A small image embedding model, trained from scratch: muon at rate 0.015, held-out accuracy 100%.
Rows from block 5 of a small image embedding model, named by matrix and row number. Rows with one number belong to one channel. Each number is 128 + 24 x the weight over its row's rms, rounded and kept within 0 to 255. All counts start at 0. Numbers have three digits each.
After each channel's rows are labels from the 100 images, of 14976, where the channel reaches its highest value: "top examples" is what is common among them. Only what is clearly more common there than usual is listed. The data: microscope photos of single blood and bone marrow cells.
# convs0: first 3x3 conv (model.blocks.5.convs.0.weight, 144x144x3x3, each kernel summed), inputs 0-143
# convs1: second 3x3 conv (model.blocks.5.convs.1.weight, 144x144x3x3, transposed, each kernel summed), outputs 0-143

convs0.76:102171114142133113124140132100125086124096132090142179142138137156139177146158118119152122131165104137148119176109117077142114150084118156127108129082140063108150133134135108109095108155107146138103148119087154111136156130139161113056157110094153162121145123143123129146133142110141144143107095099149139128104111128103126083096078154166145119142106096151140147081097117128109147112138155106118104120097112138104144120137129154127159
convs1.76:100112121136115112145113145119110123133112145112101116110127107118164122151116147134120127128102130101101168137095115140158140166115147115196148114140131145130125099195150118123142133102142151125141101170155129093122140115101118128123118160085080149147112130134137143140091174130117107116113119141140130086171168183106136111100162104174119158121133186108069104132117069164102161100092142126110108140085102137125117117135135145109130
top examples: cell type: erythroblast

convs0.113:116144121107109148114159114136089145122159145098102160096114156123083134093162151145109142147122103102178062111097101147146100133124144115138122182147105155119146106118123090094130130134073117113157116147113124096147119135123106163105105129134145106129108132111086139149106076105173143081141109149120131128121113115094094078150141110125136078122105114102151127115120128136082137125145109159088181126116098104107118148162121148133133
convs1.113:073134127174122138161111104114141118085117151122156075104126137091134164122159130124108148149140104150166177159147113171150098105139168114163121116076125143134106144105122103129099125136142100086101143159135124132095144123168116113114149148144101120179161134110120136139149131109091062151131183120149141122144146129102134111091164143147144119105109161086073149139168132123129113111119134112119085131098147120122118133118117135142129
top examples: smear: peripheral blood; cell type: myeloblast

convs0.22:156117117107128147118101111134177158156133128104126127142133129145160133133163146100106165142123167106185117108130129123135124168138127101150206164095138154135130119101158162114151166095149117117174136130102179115096129149110136122173159125139131135131138113132155109171132124122130120150129113135118110117131101121101186102185139144134154120108126141123159150127171143136191174128112110124165163162141116140086095129147134140149122
convs1.22:090147180108138127146101104109095163111172153120117149117144103122123121119048098107117136088119105117163133182141151145117096097144189178149106155126103138130144129082086143149132141103119112081090120126124107135092157144087142150115121127151110111148115117125135109088140091133138107121125135126091131153127131133156132121148163095124133104130137120136149137094155146108162147174127109084124128139123145129152089139119142149173139
top examples: smear: peripheral blood; cell type: myeloblast; cell type: lymphocyte

convs0.91:143150126112145087126129115153132125157132110140126187175141144136115137122073162134111151112103127152109159120127097111097131141098110132095128151149110115105085124158138104130088133145115121116121149124148061129142122149139122109111056127123117118162132157129162153188129141092198156119142120109112120140150130130145080120138124141118154133100110119125117121137158125148087145074098115123077165136138112145166166152144107119096116
convs1.91:095123110096136109128119191146118100108132129129110200147114142157090177144147125123137170131146090119111149116106122134132148104104154156117138105112113122117129130146165146135157163134118116085097103128127135123068127140105110147123132109106102126084123080125144116154131169153140171144140109144153202136163140133134186150161132143140171146138136156109108128121180122114109098135119138094127074114134148153141135109115148133108126
top examples: smear: peripheral blood; cell type: myeloblast; cell type: lymphocyte

convs0.96:130133116131129136137142116151123117164151125104138066141161124133140106123063122142115136123150136146143145152148135128122101142074094149160120152148120116134162155114153128124125105133156153092080131178116133147119135134137158115147161096102150121121149144158112172177168082113076143158092101107132119153151113098115152119100129146122123144071145137122187119138077111124103138158133131164056139108137122128128146118119106096129133
convs1.96:078134142096105117113144150126099150100144109139050141093139128126095114098144119096118124132063119121129137123149107153173103102201131087148131105183143125102117084140107101144124126189134140097138140124151132096124109146143124134112098156169144132108111121139119136108151097166123111149126123101130157123121108163098101096088125083142113143139121149148177120145108129125126146137124114139132156140140149154126152103184119142130134
top examples: smear: peripheral blood

convs0.126:129144132178152159114163133108069108117088178131151109108147183138119105129074113127178119139102095136084102120122117167136143112151145152118099176124127135124121152186122111146117102148089102100125130103127139108099126138132147154146105146116146130092151111094152113154160125151129140124120124128129128150109136108153104100111135126141086165141093126138175140138127187126100125096148100130179089105123133115126091160155133112119130
convs1.126:127114083148082070153131146147137192128131155118138108127165132182173104167127117130147118151136142084098135134124119141125133111121102116148138157127154081105123102146169089109127117150156106141159121140134166093148111089116136125126086172113095150088129115128104122126145129152159128135126145124165122101136100130118156161115128108136119072138132133124149101140151076147128157131115137104126118063135137148138111151179115148156104
top examples: cell type: segmented neutrophil

convs0.131:165106118164115128134139129106162120140146129142138144107117127152151130132149099191138148147114156148096151185163093116136110103139100140150140156135129124123160116114191121120151135138141094091158134126145193125122118131109114158100158145156148129129108103075081109099117145141095116114095139148127159093117137134143164125175193106135129152150102124110087129110146128158149124118171144119175148114167171127102114113129123126123120
convs1.131:134126084119136150137122096156127126090173124127119160105102136126123105125103133121101137131124074139177106127161114112109095123133141131117146125132137133124103158103063114161164159117123180120115111110121136123142125116186147151092107139153131141105123128095115152105144126095124109120114142093141105138129118141160098164106127108121151143100070143137174113125155082113161127128171092173145131180100133093133157111172171151159130
top examples: smear: peripheral blood; cell type: myeloblast

convs0.63:087123093129091117132134137136141088102128138147166108143151089157140149125085126146131119082120113135135173083142168125079130095140142143151109153133141107136107119121138145133077068119128129150139110133148104117131094112120120141068084122130161112151129120146086109122126145090143108134096122118132095073143187162076154155085109147148119106128126131144118099120101107165127154157139111117144109131120145082128127107122123109086128
convs1.63:156141139122160093149164100137175126080139104137124132149128101120137122104103122164109104149142118114157188111097094124076170126120133131157092156127127171112123160139181109120136123112129173109122132150144083114127134062140088131148100115120118129127124127151139147096130134149095128121105076144119129108109127165116154175140136144085124123080131086130122142111133148148132163144122107128118110126101094105146157078080132119146115
top examples: smear: peripheral blood

convs0.61:089146137137097143141100127095148110097118139111119125135134133153117130127071116156092186131075110123185117118169134127148123150096149119158139117087113103129107153151133104139144123113107056095147136132099117143084092104161120116124118122129176122152141146111119101105158095129126108116073128156116116131126090099104120124144115096155122153125102139127094124095139114148076092101119178113128128118161124146098101106100150126140159
convs1.61:110082091117116101127163127143107163135125173152158124111127101118134126127079144069120106148086137115143150143068153132141180171143116160149117155094117157123114126170156130130141129115126138142130129138160133132108129100197141149125112164129098130074175105117135096128138106126133126159130112147092102133101135120151140151112130123152131158119145158143130118197097106154104120152144095127133121163106106128071130158141127124120141
top examples: cell type: erythroblast

convs0.10:109123126150107092116128095141125162177136121149130076141118123154109131113128135140088141114145105140142136141124182108090110124072129133155130123156102171141143116099128162156124119109159124164141133145107183160137140127118131149147097100106184141102102115169142135098131089132144174131131146116151136107137120124149120096064082131106095101127112153105136145124066113143129107156136111126140100135095113073122117112104148119096165
convs1.10:119140135141118130088151139093112115121144131122112162055130160093147106145156117108106091112113148158107111113187166129073102155123144084157081137082142124140132092125117133087115137103148127069096154102121132147122131141162176131091145129115137133109139096138131102123140097104119129100140131167123143109126118166126132083154113124102079135118106100083148125100143118137153120160133096144152103095144105125116152128138106095127144
top examples: smear: peripheral blood

convs0.130:094117153085105128128098118126080110151152113103108152126130142124123110082102100141039088127123150123081116142169128086130102119092097105141133125113086097146114105090146141102140140117131123169115130143089108127105106111111130171146140121062107115141126143122118119159124103116147135123124126122112128141156120081134091102169089138128104128134133079089099097116127097103114124126147141153140134117082140107146126112098128115091154
convs1.130:121133152152080142108132119111130103108134139144121166080069190184109171112095163121130178111105105144147113141135117105123159145101145146150125135137092131154111113136102149103145132146093116109141147119138169114121136132111170101130164155154126138102136126134117112113118128112154103100138101162146167159115127150130114118130127174130165164149119121157133096174123136110184136127108083140103101097152145097148160138092122104113097
top examples: smear: peripheral blood; cell type: myeloblast; cell type: lymphocyte

convs0.94:110153145102145152146108105101112171150118132114100123159160117103096157140131130133100145129121089099127096132091139118134145126154124081111106096163066117139099116118107123138123136112070144120137080119122115129109107102136149137169139110106100152124129127123137127137155127119073096153144083106104098118164151126161084142109059082164090123139153121102130111115119117098077143073104123148108110090119110104132123114133110111135130
convs1.94:108148154138122150149111141113112104104133164119093150101129134081114142085150122168120130125063111148107104101137142112105086133144153108178107128130116102130144124108113141122141164073137117101135146093122104123116120165147144153136147090147125169122145153084131109142191114147092128096137129116085154158115095105101122142144166131119131095150110114132079134131136140131146159122136140100114104156137089177128109168158095085101138
top examples: smear: peripheral blood

convs0.18:119134128131130150166098128109127122071064156105137135129118133148132107178063094127123079145117146134127146115098164150132155110141112082105164125094147161129108147152184092148097112151117124159139138122132130136125139076147116123105091148121147140165132135114157116158124177149111119112129133146091083116105120156128178095072134098117131105127078145129132109118110121155130115125151130106146091148117105084142125122125130110107135
convs1.18:138124131125134100138135118152169189110175130162160100140094147136133124143089111140111132155154113126143151138159135144124183088125140138186122174084141145147116166130140071134126136129114169149135150141162110125116138059109154161110119102135118137102106129138105136080129125116138127117118109177134117117132121122121199136082133074119120121103123120101162126148139137134123135138150152122127140094154158154112120120150153175158119
top examples: cell type: lymphocyte

convs0.58:143167106162115160122166122177166102166130138100132160133159099156130151146154162111138132149164120125156154115124154131133120129143154098172129152132153139139137122128175153130118155103114173113124112125140151092140146147135153126131116108190173120135169144149142105127128121113132143110161103118142100148158143150092145155151173127137156112142082137145150104144137144153188134147184083124158161159125099142142151150166110127160123
convs1.58:118138133120157094153111131112106184086139115162120121102142099136137107075106107154104126155067097125161146153118119146105118075143177119143087133131117131132131134113093109139099175125106137116110124129130082135147132111127093115147112084174158138137147138138145124122154085113163154156080113125091138109110161125136141165143194134114147145155130127135138133109130109141155162161141140134161114157162156116161152126133157151119165
top examples: smear: peripheral blood; cell type: myeloblast; cell type: lymphocyte

convs0.101:082106132129130120145173121116143090152125138120121102142146111119163135110115171158111148108131132099114144157154134127138125102103151153135082129080120118120074116100164140134143131121119155095122120148084166165152119120132154128096130113087113165137159137117113122149155102159127109167126137127133144110096166111107102164119054112143090116111101092122125136115084138133093090143185153144163120117119134148091147152088133129099165
convs1.101:168121149155169181115102153158109124166107128144113150130105101137116133088113152139110139153112109111127133141200122103109097153114108112131180084123126140111168141098130098100160116112148166122131139142147116125117128178168061092101109112142153119147111130065148161143140128127103144103123112136134140131101123142169117153091104113140151132140086111165111143129145118157165138127089133092158124126109127107128175125148144145124143
top examples: smear: peripheral blood

convs0.53:087094111128185127133107102095081121120113137117137113094137138137134141104123118150192150160116128128096158141139095162144111096150132120123116174108166177139101107089112134181118119163113130123150145099096113120110102127118117157091131184089119136165150148129118118134115084149104132144120135094145149153119086080181125133108136142130114137119124187107107143121122137138146140133130113101106081117145148122078155154122134137112124
convs1.53:137104107128140083128092129146120170131146186156147093156128154139129118084092116101123149129151104122095136109127147146187089132145143123162113131139078044165128116110144128147116135118135100086167133106123103129147128129134145150139133128141144118119106115115116112112128126138169140146094193125078132101107133154121158192121120117107103107146093150122113120141133128058133136116090122123142111130146112146121172116131125113149112
top examples: cell type: lymphocyte

convs0.143:152091137109144106075142142093174148157133098165120121106123142122151105111151133113087133148120123127077103124137121140135110123128147115108124127144110168078112133087114121154170142131145128136110116142132161092101126112134109162126156110135086105074147099121111125102148102146116117160127141144135147135090142105129101098157119117142127087091172146141103120141154109119168094115130092063161117072136107100140070136141134165124113
convs1.143:121138072153148121160116122129118136088209134122155198133125130135152116130210132147142116114150116130105120105160136100148094131130157160130112162104145159130111132123129099117179131138113133137094110113132095134106121093139137156114151159117101101134112132120116106129163113128177133139130129197099129153129141126110178131183159155089133103097107112133118133151147102122154113148151101155128159140155157115148130133136128126142137
top examples: smear: peripheral blood; cell type: segmented neutrophil

convs0.139:072138135121111104108108147097143102108110117067134117134149113132110113121143190100151150090114128132068149129080127116129122133114080171121115090110091112150123134121103143158110109111136130165137124116101136138161100086133133107122052118098137125122147144131132153124106150122146117132127116084161135144172133149098091163107065138139169128129124092163107118121110111140115124104159117129129160149087143126152130118112096139140155
convs1.139:154134130184118165140142133127156098150090163163100133155131135135113158094100138123108164101117098142113142157121120111131133110143113088165144145104150163132098139150147085137123114114107125053175163121149133140152156099151130116110145161130116144125166113125153102125135202126102112100112140168131166124128124153143128132121132135154171116137099138137154119089144083148170105104114140137102084137153131131165172124118113093116144
top examples: smear: peripheral blood; cell type: lymphocyte; cell type: myeloblast

convs0.21:111124110076138146120139178136111151145141152075150128122140140109154131129176150167149167123149130126154104154140077133121116151111130123113125125086116100091089145137136141094124105123126131075122116117136143133122147165110142170076170148104127126153151099147108115117146119101158143172156081102132146135160113098113093145124100071126140124149131146105123132161112085110128119082112124184126135120123087161112151141134138167148148
convs1.21:129129152123100148126141113067142108095102122129138135088092144116137130098124127121149139113141150126117128108182136094165155142100114130117096119079146144152114104149149148133109093124130121158133125137121118121134132114122135128100109123147059130156216104104121124142103115107117154124124108114125149051121148123154063153149127113155114152157143135138102133182158114140108097134134118123136094129103109173097104143127178151115148
top examples: cell type: erythroblast

convs0.77:097151146106108117105111109165102131143134121129113120101131117099082110112095129177092141131094104125115095120141092118111110120115096114098131104147129128123052149162100143126119083106152110135101121107135115084086094115113160143133119131079125126130115148094083091083117106136151087117101122123104118128131153093141107138083094133132126183122114135131089120092083117122130101096112126138134078094150134164100095118116119141109124
convs1.77:113111142129132141125110125126141125136123126137113138135147166152130141073115157105145115144110163157154128110111136107154095136136131160144104117159087134117161099121118165100152169127119141162093105104138124136143094151194135122131164143158151133130157118087152095135146171140122143105120138093066141142114167132178137151146181090122119123140142138165102140141142150123152118133138105119138088143096120151146169194097098130091088
top examples: smear: peripheral blood