Weights of a small image embedding model: held-out accuracy 100%.
Rows from block 11, named by matrix and row number. Rows with one number belong to one channel. Each number is 128 + 24 x the weight over the matrix's rms, rounded and kept within 0 to 255. All counts start at 0. Numbers have three digits each.
# convs0: first 3x3 conv (model.blocks.11.convs.0.weight, 144x144x3x3), inputs 70-74, a 3x3 kernel for each
# convs1: second 3x3 conv (model.blocks.11.convs.1.weight, 144x144x3x3, transposed), outputs 70-74, a 3x3 kernel for each
convs0.3:138145150127142132141164178137119087166093142093124106147152137140118169122126148132096128133170125129107132119120147095141157136144128
convs1.3:071095144118126156135119150131114146136143111141140124117124168144149126144113130089165117134152120141158125114128100118120157130133145
convs0.4:153136134110124141120139133192063077159109122093123072118129127129108126127106118109145108117124140126124136117154068096082116165086141
convs1.4:127107124142134123115123123129131135139171138132144121141166128138151144148128133112121131081152098097142073123105169086109128123130148
convs0.5:115133144143089140122125116127115137145123089102161085119134133116173143105111101129124168119095116108108116143066114139133123088146148
convs1.5:132147112191125123137101088132129129112134113128152116114117146134128122102117108155115117110125146135138166148132117142159187131149139
convs0.6:151114137138137145110134134069236090192110118122056128110137140124139123127133105120127130184134111044146112172098120113147173193113111
convs1.6:112145092133150132140107130082133134108169132151153141140100142118120131114145162156126126146092125115120141124104111200116170160112156
convs0.7:100114136100120101110121165107118142087084126128208090101128132093123124124125126112134130111084128112086179108055160179108137167117166
convs1.7:152136126155127110148117143162164137125129125133125139142133133101137140136142114110097108114083073100120089146116120090125130140116133
convs0.8:149154157120150109151166133079127133123134133115104109134130118156154084107155126125127142141106137107159097113133111145127112104101127
convs1.8:135131126118121131127099125145149143141133140147131114087103106120156127128167140120131172143144140122117126142128119130113112108128130
convs0.9:134154116115129141151132150126130243095092139104130224143116128146117146117115112120120143175120130123074154110055144119154082128081139
convs1.9:131093113112111140100118120116138108135148142134146116108136106099131106138134157159125118166114170152090203104172127125156107108128129
convs0.10:124130139117125132096146132162105121092155086160114160105114132162117090138106087071067112165112140127146111200118142110097153144198159
convs1.10:124154138082138144136130130153151126133114132137170145122121173106113113148140113080091120141074122116076109095143132133111137123153147
convs0.11:115108164124139139132128127091126142165188118096093035131169135096110114134135136115088146120119122153114118157151089151143127120055164
convs1.11:088100131104132111119096118140111126133146144106113111108120143120117157144117167116121142120125138122095094146128156127117128119114163
convs0.12:143123133100097136145117144125144160131128121122115148127118116134115124116128139121086153106114119174130141111132113047229122119071106
convs1.12:168123132163120142135169145132137137121127122148112150100111109119133116153122109143106122166099133163092122093170120102166093118126170
convs0.13:104101128147184166143115145148163110135117154103128098135115122129107136134114086141149127091105153120121124123108162158151134110148134
convs1.13:139116153147135137144150135156153145122139134143146156122124107096134134111127131151162146145105105126131105107165125134151151124132163
convs0.14:116110124106134122113126103144080137187139202072050165130128107113120131140149121109111185202143151094103115131089179097145145107094062
convs1.14:140163120129088148127096116152156098152149162081111086144166079165140134110102100127123170149097146124060224113152193112227108133164143
convs0.15:111131121132159113129154096029079200192161110131204174154135128109124122127120112135117139090130133099122118124089129143197155132131148
convs1.15:120120135107115119176141149137120118117127137154118110120127145126121094084136134159114164137169141109106140212106115121162179116147179
convs0.16:103126137144142141072105095187131073085105076128110105153143097115107104156128129157118098149123118052118097110139140113193161133083159
convs1.16:118117167127125092126156154104149138129146093166145107160111112098100094124159130107133142127157107130158134152156140157131141169163169
convs0.17:154099117120117101119118123146107078105116136146088159143138138150123119087109124155122147123134098088110112160141082125157127052214115
convs1.17:071149118098096142116133177114117115133124138085139112110111123124137112149145151129076136130109117161146167137098103115099113128148149
convs0.18:129133110130118149106123123102094147174111086112076135130121111116116137137109137119097176149116066131121086156162162143181085098097098
convs1.18:123106142132125117100117098153121096139123156118089122143138111166142149137168142140103153123176146118134140087138096133155102128112145
convs0.19:106150110160151138084175154124140138104133130137143136128126085113140102163132141084090053096115141126117086088098116115108143138079146
convs1.19:123079116124119113157160144140111104124149146119117117096101117104100127130112132147163114099110089136150104097140117127142123129118138
convs0.20:111124142139131143118116140155184136140096132122105127149119155139146156128112097151098094153112111191097178123121176096086151144146131
convs1.20:103109104082123123124104117096095152068056110106044113150136143168121129117140104172139169077129107117127102106166132109106126166146116
convs0.21:126132142108119131104130152131129125151071140143111193144156146112110135143127138135217105089126114204170150162062118132097117101204155
convs1.21:132092092144149120139162121122150133133088139109187180126134183126121115115158101137124135137136123134118129113124122120124137137108169
convs0.22:140125107118122113151117102130143159124188132146143131143161148146132136170139137136123174100122138171166135153092064155062127135132197
convs1.22:137124142120123118122133113151144150164129155179160152165164167143125131090092125116124120106121106111108114120110134136136125118091135
convs0.23:142122134121104129108142126136171106138073055193165175114124109123111131129147146144172099119161066133158138105077155166122146098126144
convs1.23:194145060094105074156164148132153111120085119128138139115115130141119174133103165152113113119136134156092157127192118166139186151118131
convs0.24:104142116124170135120125113119129105150132161115096133125123099125129124114099111163149138091119150108131123119139108130138128136107140
convs1.24:109132130124123130116122136151144175154154200169118164129142138082082112113129115156172142135134108145170161141127146106121137135144131
convs0.25:121138123121135159127097129142116125104116177129135160151155113120123135110124136091150148101173138147129141125120139137112136097146143
convs1.25:129131138116126075146129120134128133136130132132139140137142158119118098122139139150149142134148153150137128093106098144108117098126132
convs0.26:124112177128132178097122164155142114093088118133096094166152076173126099099107086101166154154161112110164125175160111134105122142131124
convs1.26:117128122154111156147105117118107151144138152121142145096101118126052090103093110131143162139140135132138150114118142121133116109109124
convs0.27:127134132130103126122123144130120080131186137121134102136099126142121135127129113129088093114212106116206160118100126170108159125124153
convs1.27:134136106163139096149134085094123105121110158127142140157128129122133146143153146116136127152135096164141093157088114158089160190119162
convs0.28:148141101151169132141145127133090125131128167129127139119141097125097129110119103113170139127123139169148123113117123099137156125116125
convs1.28:130117142129126128129124103110137139122124133124121127155134112132146133130130113150128123152150171125117142120139137129124132148131106
convs0.29:122143142107077102099099138206105158090124189232107135148115110144128094121123131141120194118120142143126116087164125166109116069140147
convs1.29:155130137131121166069064129130148090152137118122139046168131174129114104155094141129109118128113143195110121132187100102133114146187118
convs0.30:144132127143124132132135136187145135156195132162131094126117137135110124125141127132162124152107146109101130132213102128125128140145132
convs1.30:162154130161118134140141112139157155134112158127136141184150139121131141161144100109128113137120107127148112130089130123122108082179122
convs0.31:158127141115119146110121128144136124120145147170144139126103137152111119132131130157113185170122150113134139124148131101119114133124127
convs1.31:126143130128110129114122120124165205120181212182159146149130117082084127129100098170163182121122124139134168089100145091107119101116121
convs0.32:136153121142111101108117115195097161097139163119162128126126133146146114128153128169137150127123152116128092103082171092179096123117093
convs1.32:105120155148126138155119102157112169132093151142111140136188161113116105101143124150139132164117134148139103098153133095161146121170121
convs0.33:131133101130117110119147117152173147181093099175077176113145118128113100121129117111112073105142091066110104238127120121102169124178131
convs1.33:125113099178127136125150133206128100139146125140152171093137126127129129089124135092045103116140103136081170090167107168143096170119120
convs0.34:100092161089109148100160165137150138137081101161135103126135145146137150116131128115115117123126076084143152106181128130122133125148129
convs1.34:113130134118120146123126143121120125121120110127122114145136131136140114158173125130162130118137144162154142123134129115118107131123125
convs0.35:098119154167154125133120099135125157125143150145141142120154163111119216086151227142140099107154130125122092122165149181163118138134081
convs1.35:122136125122131104055107125112121111123119094093126108154088100136133141163137119083131156137129088136109071125125122126127136105134124
convs0.36:099134144099110126119123131137167177052057144077029112083110129113105089116127111106130085149112073131091161092096147086142109184140150
convs1.36:120097107157155161122156132152143129138123124098124129133119117116123169089133149110114125157133144145133107121163148117167152123169177
convs0.37:101096121101113116140137150132183076120113140075096113117101133152147130138128129151132128098122099130144101129097179117128125134125171
convs1.37:151147148087129167128117137111155171104115140113103165122139123132152143128133135128114134148170146110175144147113169132121121130107126
convs0.38:142122113162126124122150147141127123126168118131118119132139143128114182128140112116079149120109172144119117127167116127154080152099135
convs1.38:130164163166134150180183130122114094100114150127126142157138149094133146111157111113125137109114152122080122116108104122140142072117135
convs0.39:099119169131157131186178100119116125145156113136125144107096169144131142105144139130120111165094119147123125163138136150142127156129125
convs1.39:145134131147139151080132147081119118118117109115123069112132130165132125117144145113161127106163101098111103121132164101108126140104130
convs0.40:152107120121102129138134104172127122079092176255117109108109136148099131112140118149117099087103156177145146095103129131105101125158125
convs1.40:122194139176127128182135184155156128125118108148149095158114122155128144144139147155119124123133138132128129145148132098088173137151099
convs0.41:102103169111119160123163174124156128108102146120112143124103148120107113135149140104100202089127139149149124133135114148151136087117092
convs1.41:098133149123138145144187154112138140130133127112131123126146099110139134131132127119130140122140126059124143125154151118100116124128152
convs0.42:125125118137100137111147125094163138146108187103190161153109120136145162118120136158153185093101205098107174126117160148114131133161119
convs1.42:129167144115106132096122108164171192083145180118118138145147112113147105099151142170188104179143097125111105129140124106178119148118162
convs0.43:124108114103093127156107099130131121106085139129106140142133132145130127118118120118146152115104104075133090126125074152124157152100150
convs1.43:152126093138096117133104113153177168136159193124118166136090136122138173108127123114092113101100096097105099110074131130074134110110098
convs0.44:129118128112124135117127135115115110102117114110125134091077124119132131135114136156084098080138141094090152168114117097092106119118112
convs1.44:145149132175138108152100110123111120120119124129118129163153135154167139116134143169128125162135120130117117110110145114142125143096121
convs0.45:136138123108105095144128135128102103225122171110057070119130169137138103145111130090135142131167118105149138118124141099117099132184118
convs1.45:117168126112093087165117129193116103155153119118123112110145147111098138095101123120161159098134152120139169119151156146179112126113170
convs0.46:112108140088139148108126161106122136163065154099135148156097105125129137140109138133139132180116128149096120072153105133152076117115136
convs1.46:124115141124122100132140160126092066133140133148098139135185163126142144110131115159128151150122128135108107123173111130157128110129093
convs0.47:111110099120109119113120123093120164164090155145122099131138131133132117120092125172137121120130144127128133139151165143130113113148118
convs1.47:128142118124130097138129134126098114098080104124142128143145123104075101119130117124139148124093146120150144125122111114139125109105064
convs0.48:135120136107137132131140116101115118145174213100121074133112109146137101156116088106101122096115114127122115173195137153177172118116098
convs1.48:114103113137119174135124093124100099120130085144132123124154109075108117123138155139179154105173133109191096087128177140137145191170130
convs0.49:147100121149124148166138141121188062242195126126118110124112108132184105132126109154120096138124166105126097132106152191125133099139116
convs1.49:138139071114123115171113112164110087142137129164094083141129106127097132113127141082144141104202137090199064077148191144168141225126185
convs0.50:121107138142116122126132125076088138153158132086107113121136112118160132137133119155128093125172061129184081080093129139150134092124158
convs1.50:152137090149121102127125108124176129106135124109144168149140130130133127164157131134101138122109144125123097109111092113089139118069121
convs0.51:141138115180141134104108110088150140117115075164138141125097095105117093141099127139144136159123096093116118132136080158128145193125094
convs1.51:095129122146114107140149124146186181118146206146145187136123134095098117120119122137157139112102120138104185122123119122075127123145140
convs0.52:126126137145148110103107168196144117108131088180136130128151123114114132119141117107139118074114125126054128119180190143155122087125129
convs1.52:125126095138144124140099136139150169120117146117117149151119128143132144112133131125130118077127125089076124120095112115109113146111119
convs0.53:121155133106109107141132121141129117144077153114092146148122134123104143153139146094128114144096094165144151145120117107124157112225137
convs1.53:129098142122135092138143123151118132141129124105127136139141129135154134101116094097101098163100129159093143098122088121131099094137107
convs0.54:125121086115129118133118118173091139160176147067255067130133118101121114119138112150120143143136131181105110129118089151152153064195137
convs1.54:100126147112121140099136161174099112158106126174126124085109109069097123087104124121070101121139133124088150134168155117196112116130141
convs0.55:125155140126117125142126104122097118176106137157125220097095124109140137124156148070138111117140145110128193092056137075213152100183127
convs1.55:122097117094109157159187155174107081138141109124162121092117089113138134109114133112130103127089136134070214131181152114188115147138103
convs0.56:099141152124118130149137154097082104158211072115122174107115100145121087144132100118150115118098143142124138147157116111091107128119142
convs1.56:136157099153190135130152138127112104126124158076115126080110133097126120094096133139110165153137139153145140147124126178107147126162134
convs0.57:111207158124163127145090133108148121096117109114130104105099099071110128110142122134177129132087089142100135155113114113139133129081104
convs1.57:103093122121135126139132121129128113136146128135123129144123132101134131093119131116136138137140147125118129100121132104113132090113111
convs0.58:090126111133116128131116107133092134221061104176120205137156128121129142115117141149097138188147117133145126137115101174167131127118113
convs1.58:119108111134118068132121135124124085119128107150140117130124147092084115127107103092095121078099125125099128117106123141198166124137190
convs0.59:142143135112100146125145142132136143141129098159110113135148123120130107113141124197172133151125173140142150093132110094106122124117080
convs1.59:140143138137135128162180130127139149120133111143158150123123139135158163144129104099128119130108105153095073111092121116128121111119130
convs0.60:125100123144129150126138136094177120126177105173147126128118128126143115121121115116117121095147107113084111125139131164103167165105151
convs1.60:100121088154137089132095152147123090156117120126174095143121120131158145109111109067122097091119105099136100085117148150064174135113142
convs0.61:116121126118142131138106149104114136096084146159110119104123145148149135117104151113106101126142157128148139104091120095098099115117131
convs1.61:152136125163183142161149130154142138127143101120146150129123145141159136141133129135155121107132137172125114092130096104120137144121118
convs0.62:130122151153116121131069119076114121129103130134178088135167152123107092138122111122135137164089137191102136142042124095156120151088127
convs1.62:140113133165161162152142143122082155106124144128126181131133139125119161126119202118106088111138073110163130140138127142112129154147126
convs0.63:155152121151148119146120109152150143144085121119129221105105097107131098115113101109111089143142102086088107152123134153127161157169125
convs1.63:165138152161121079144139166143173105120147118105138097126124148115056104107135143094112114149110164097112122131124090177130129143111141
convs0.64:113164115105138121144131136105063114109174165102129123128117127103113113108110132122094072153120150132098109169130116150088170124155112
convs1.64:121116116133117146181140155131104114118133105125158125111111134114094147134108128123109139126088141122115169116142129131156141117239168
convs0.65:116137121107123114127133142119106164089147117107176123125124139128112131116120110132137092139131144110117098089171156165098137202127120
convs1.65:124105138138120127187125153091143124138144134142118135138107140119072140115106122098120101142114099117142122160103116131109171154157100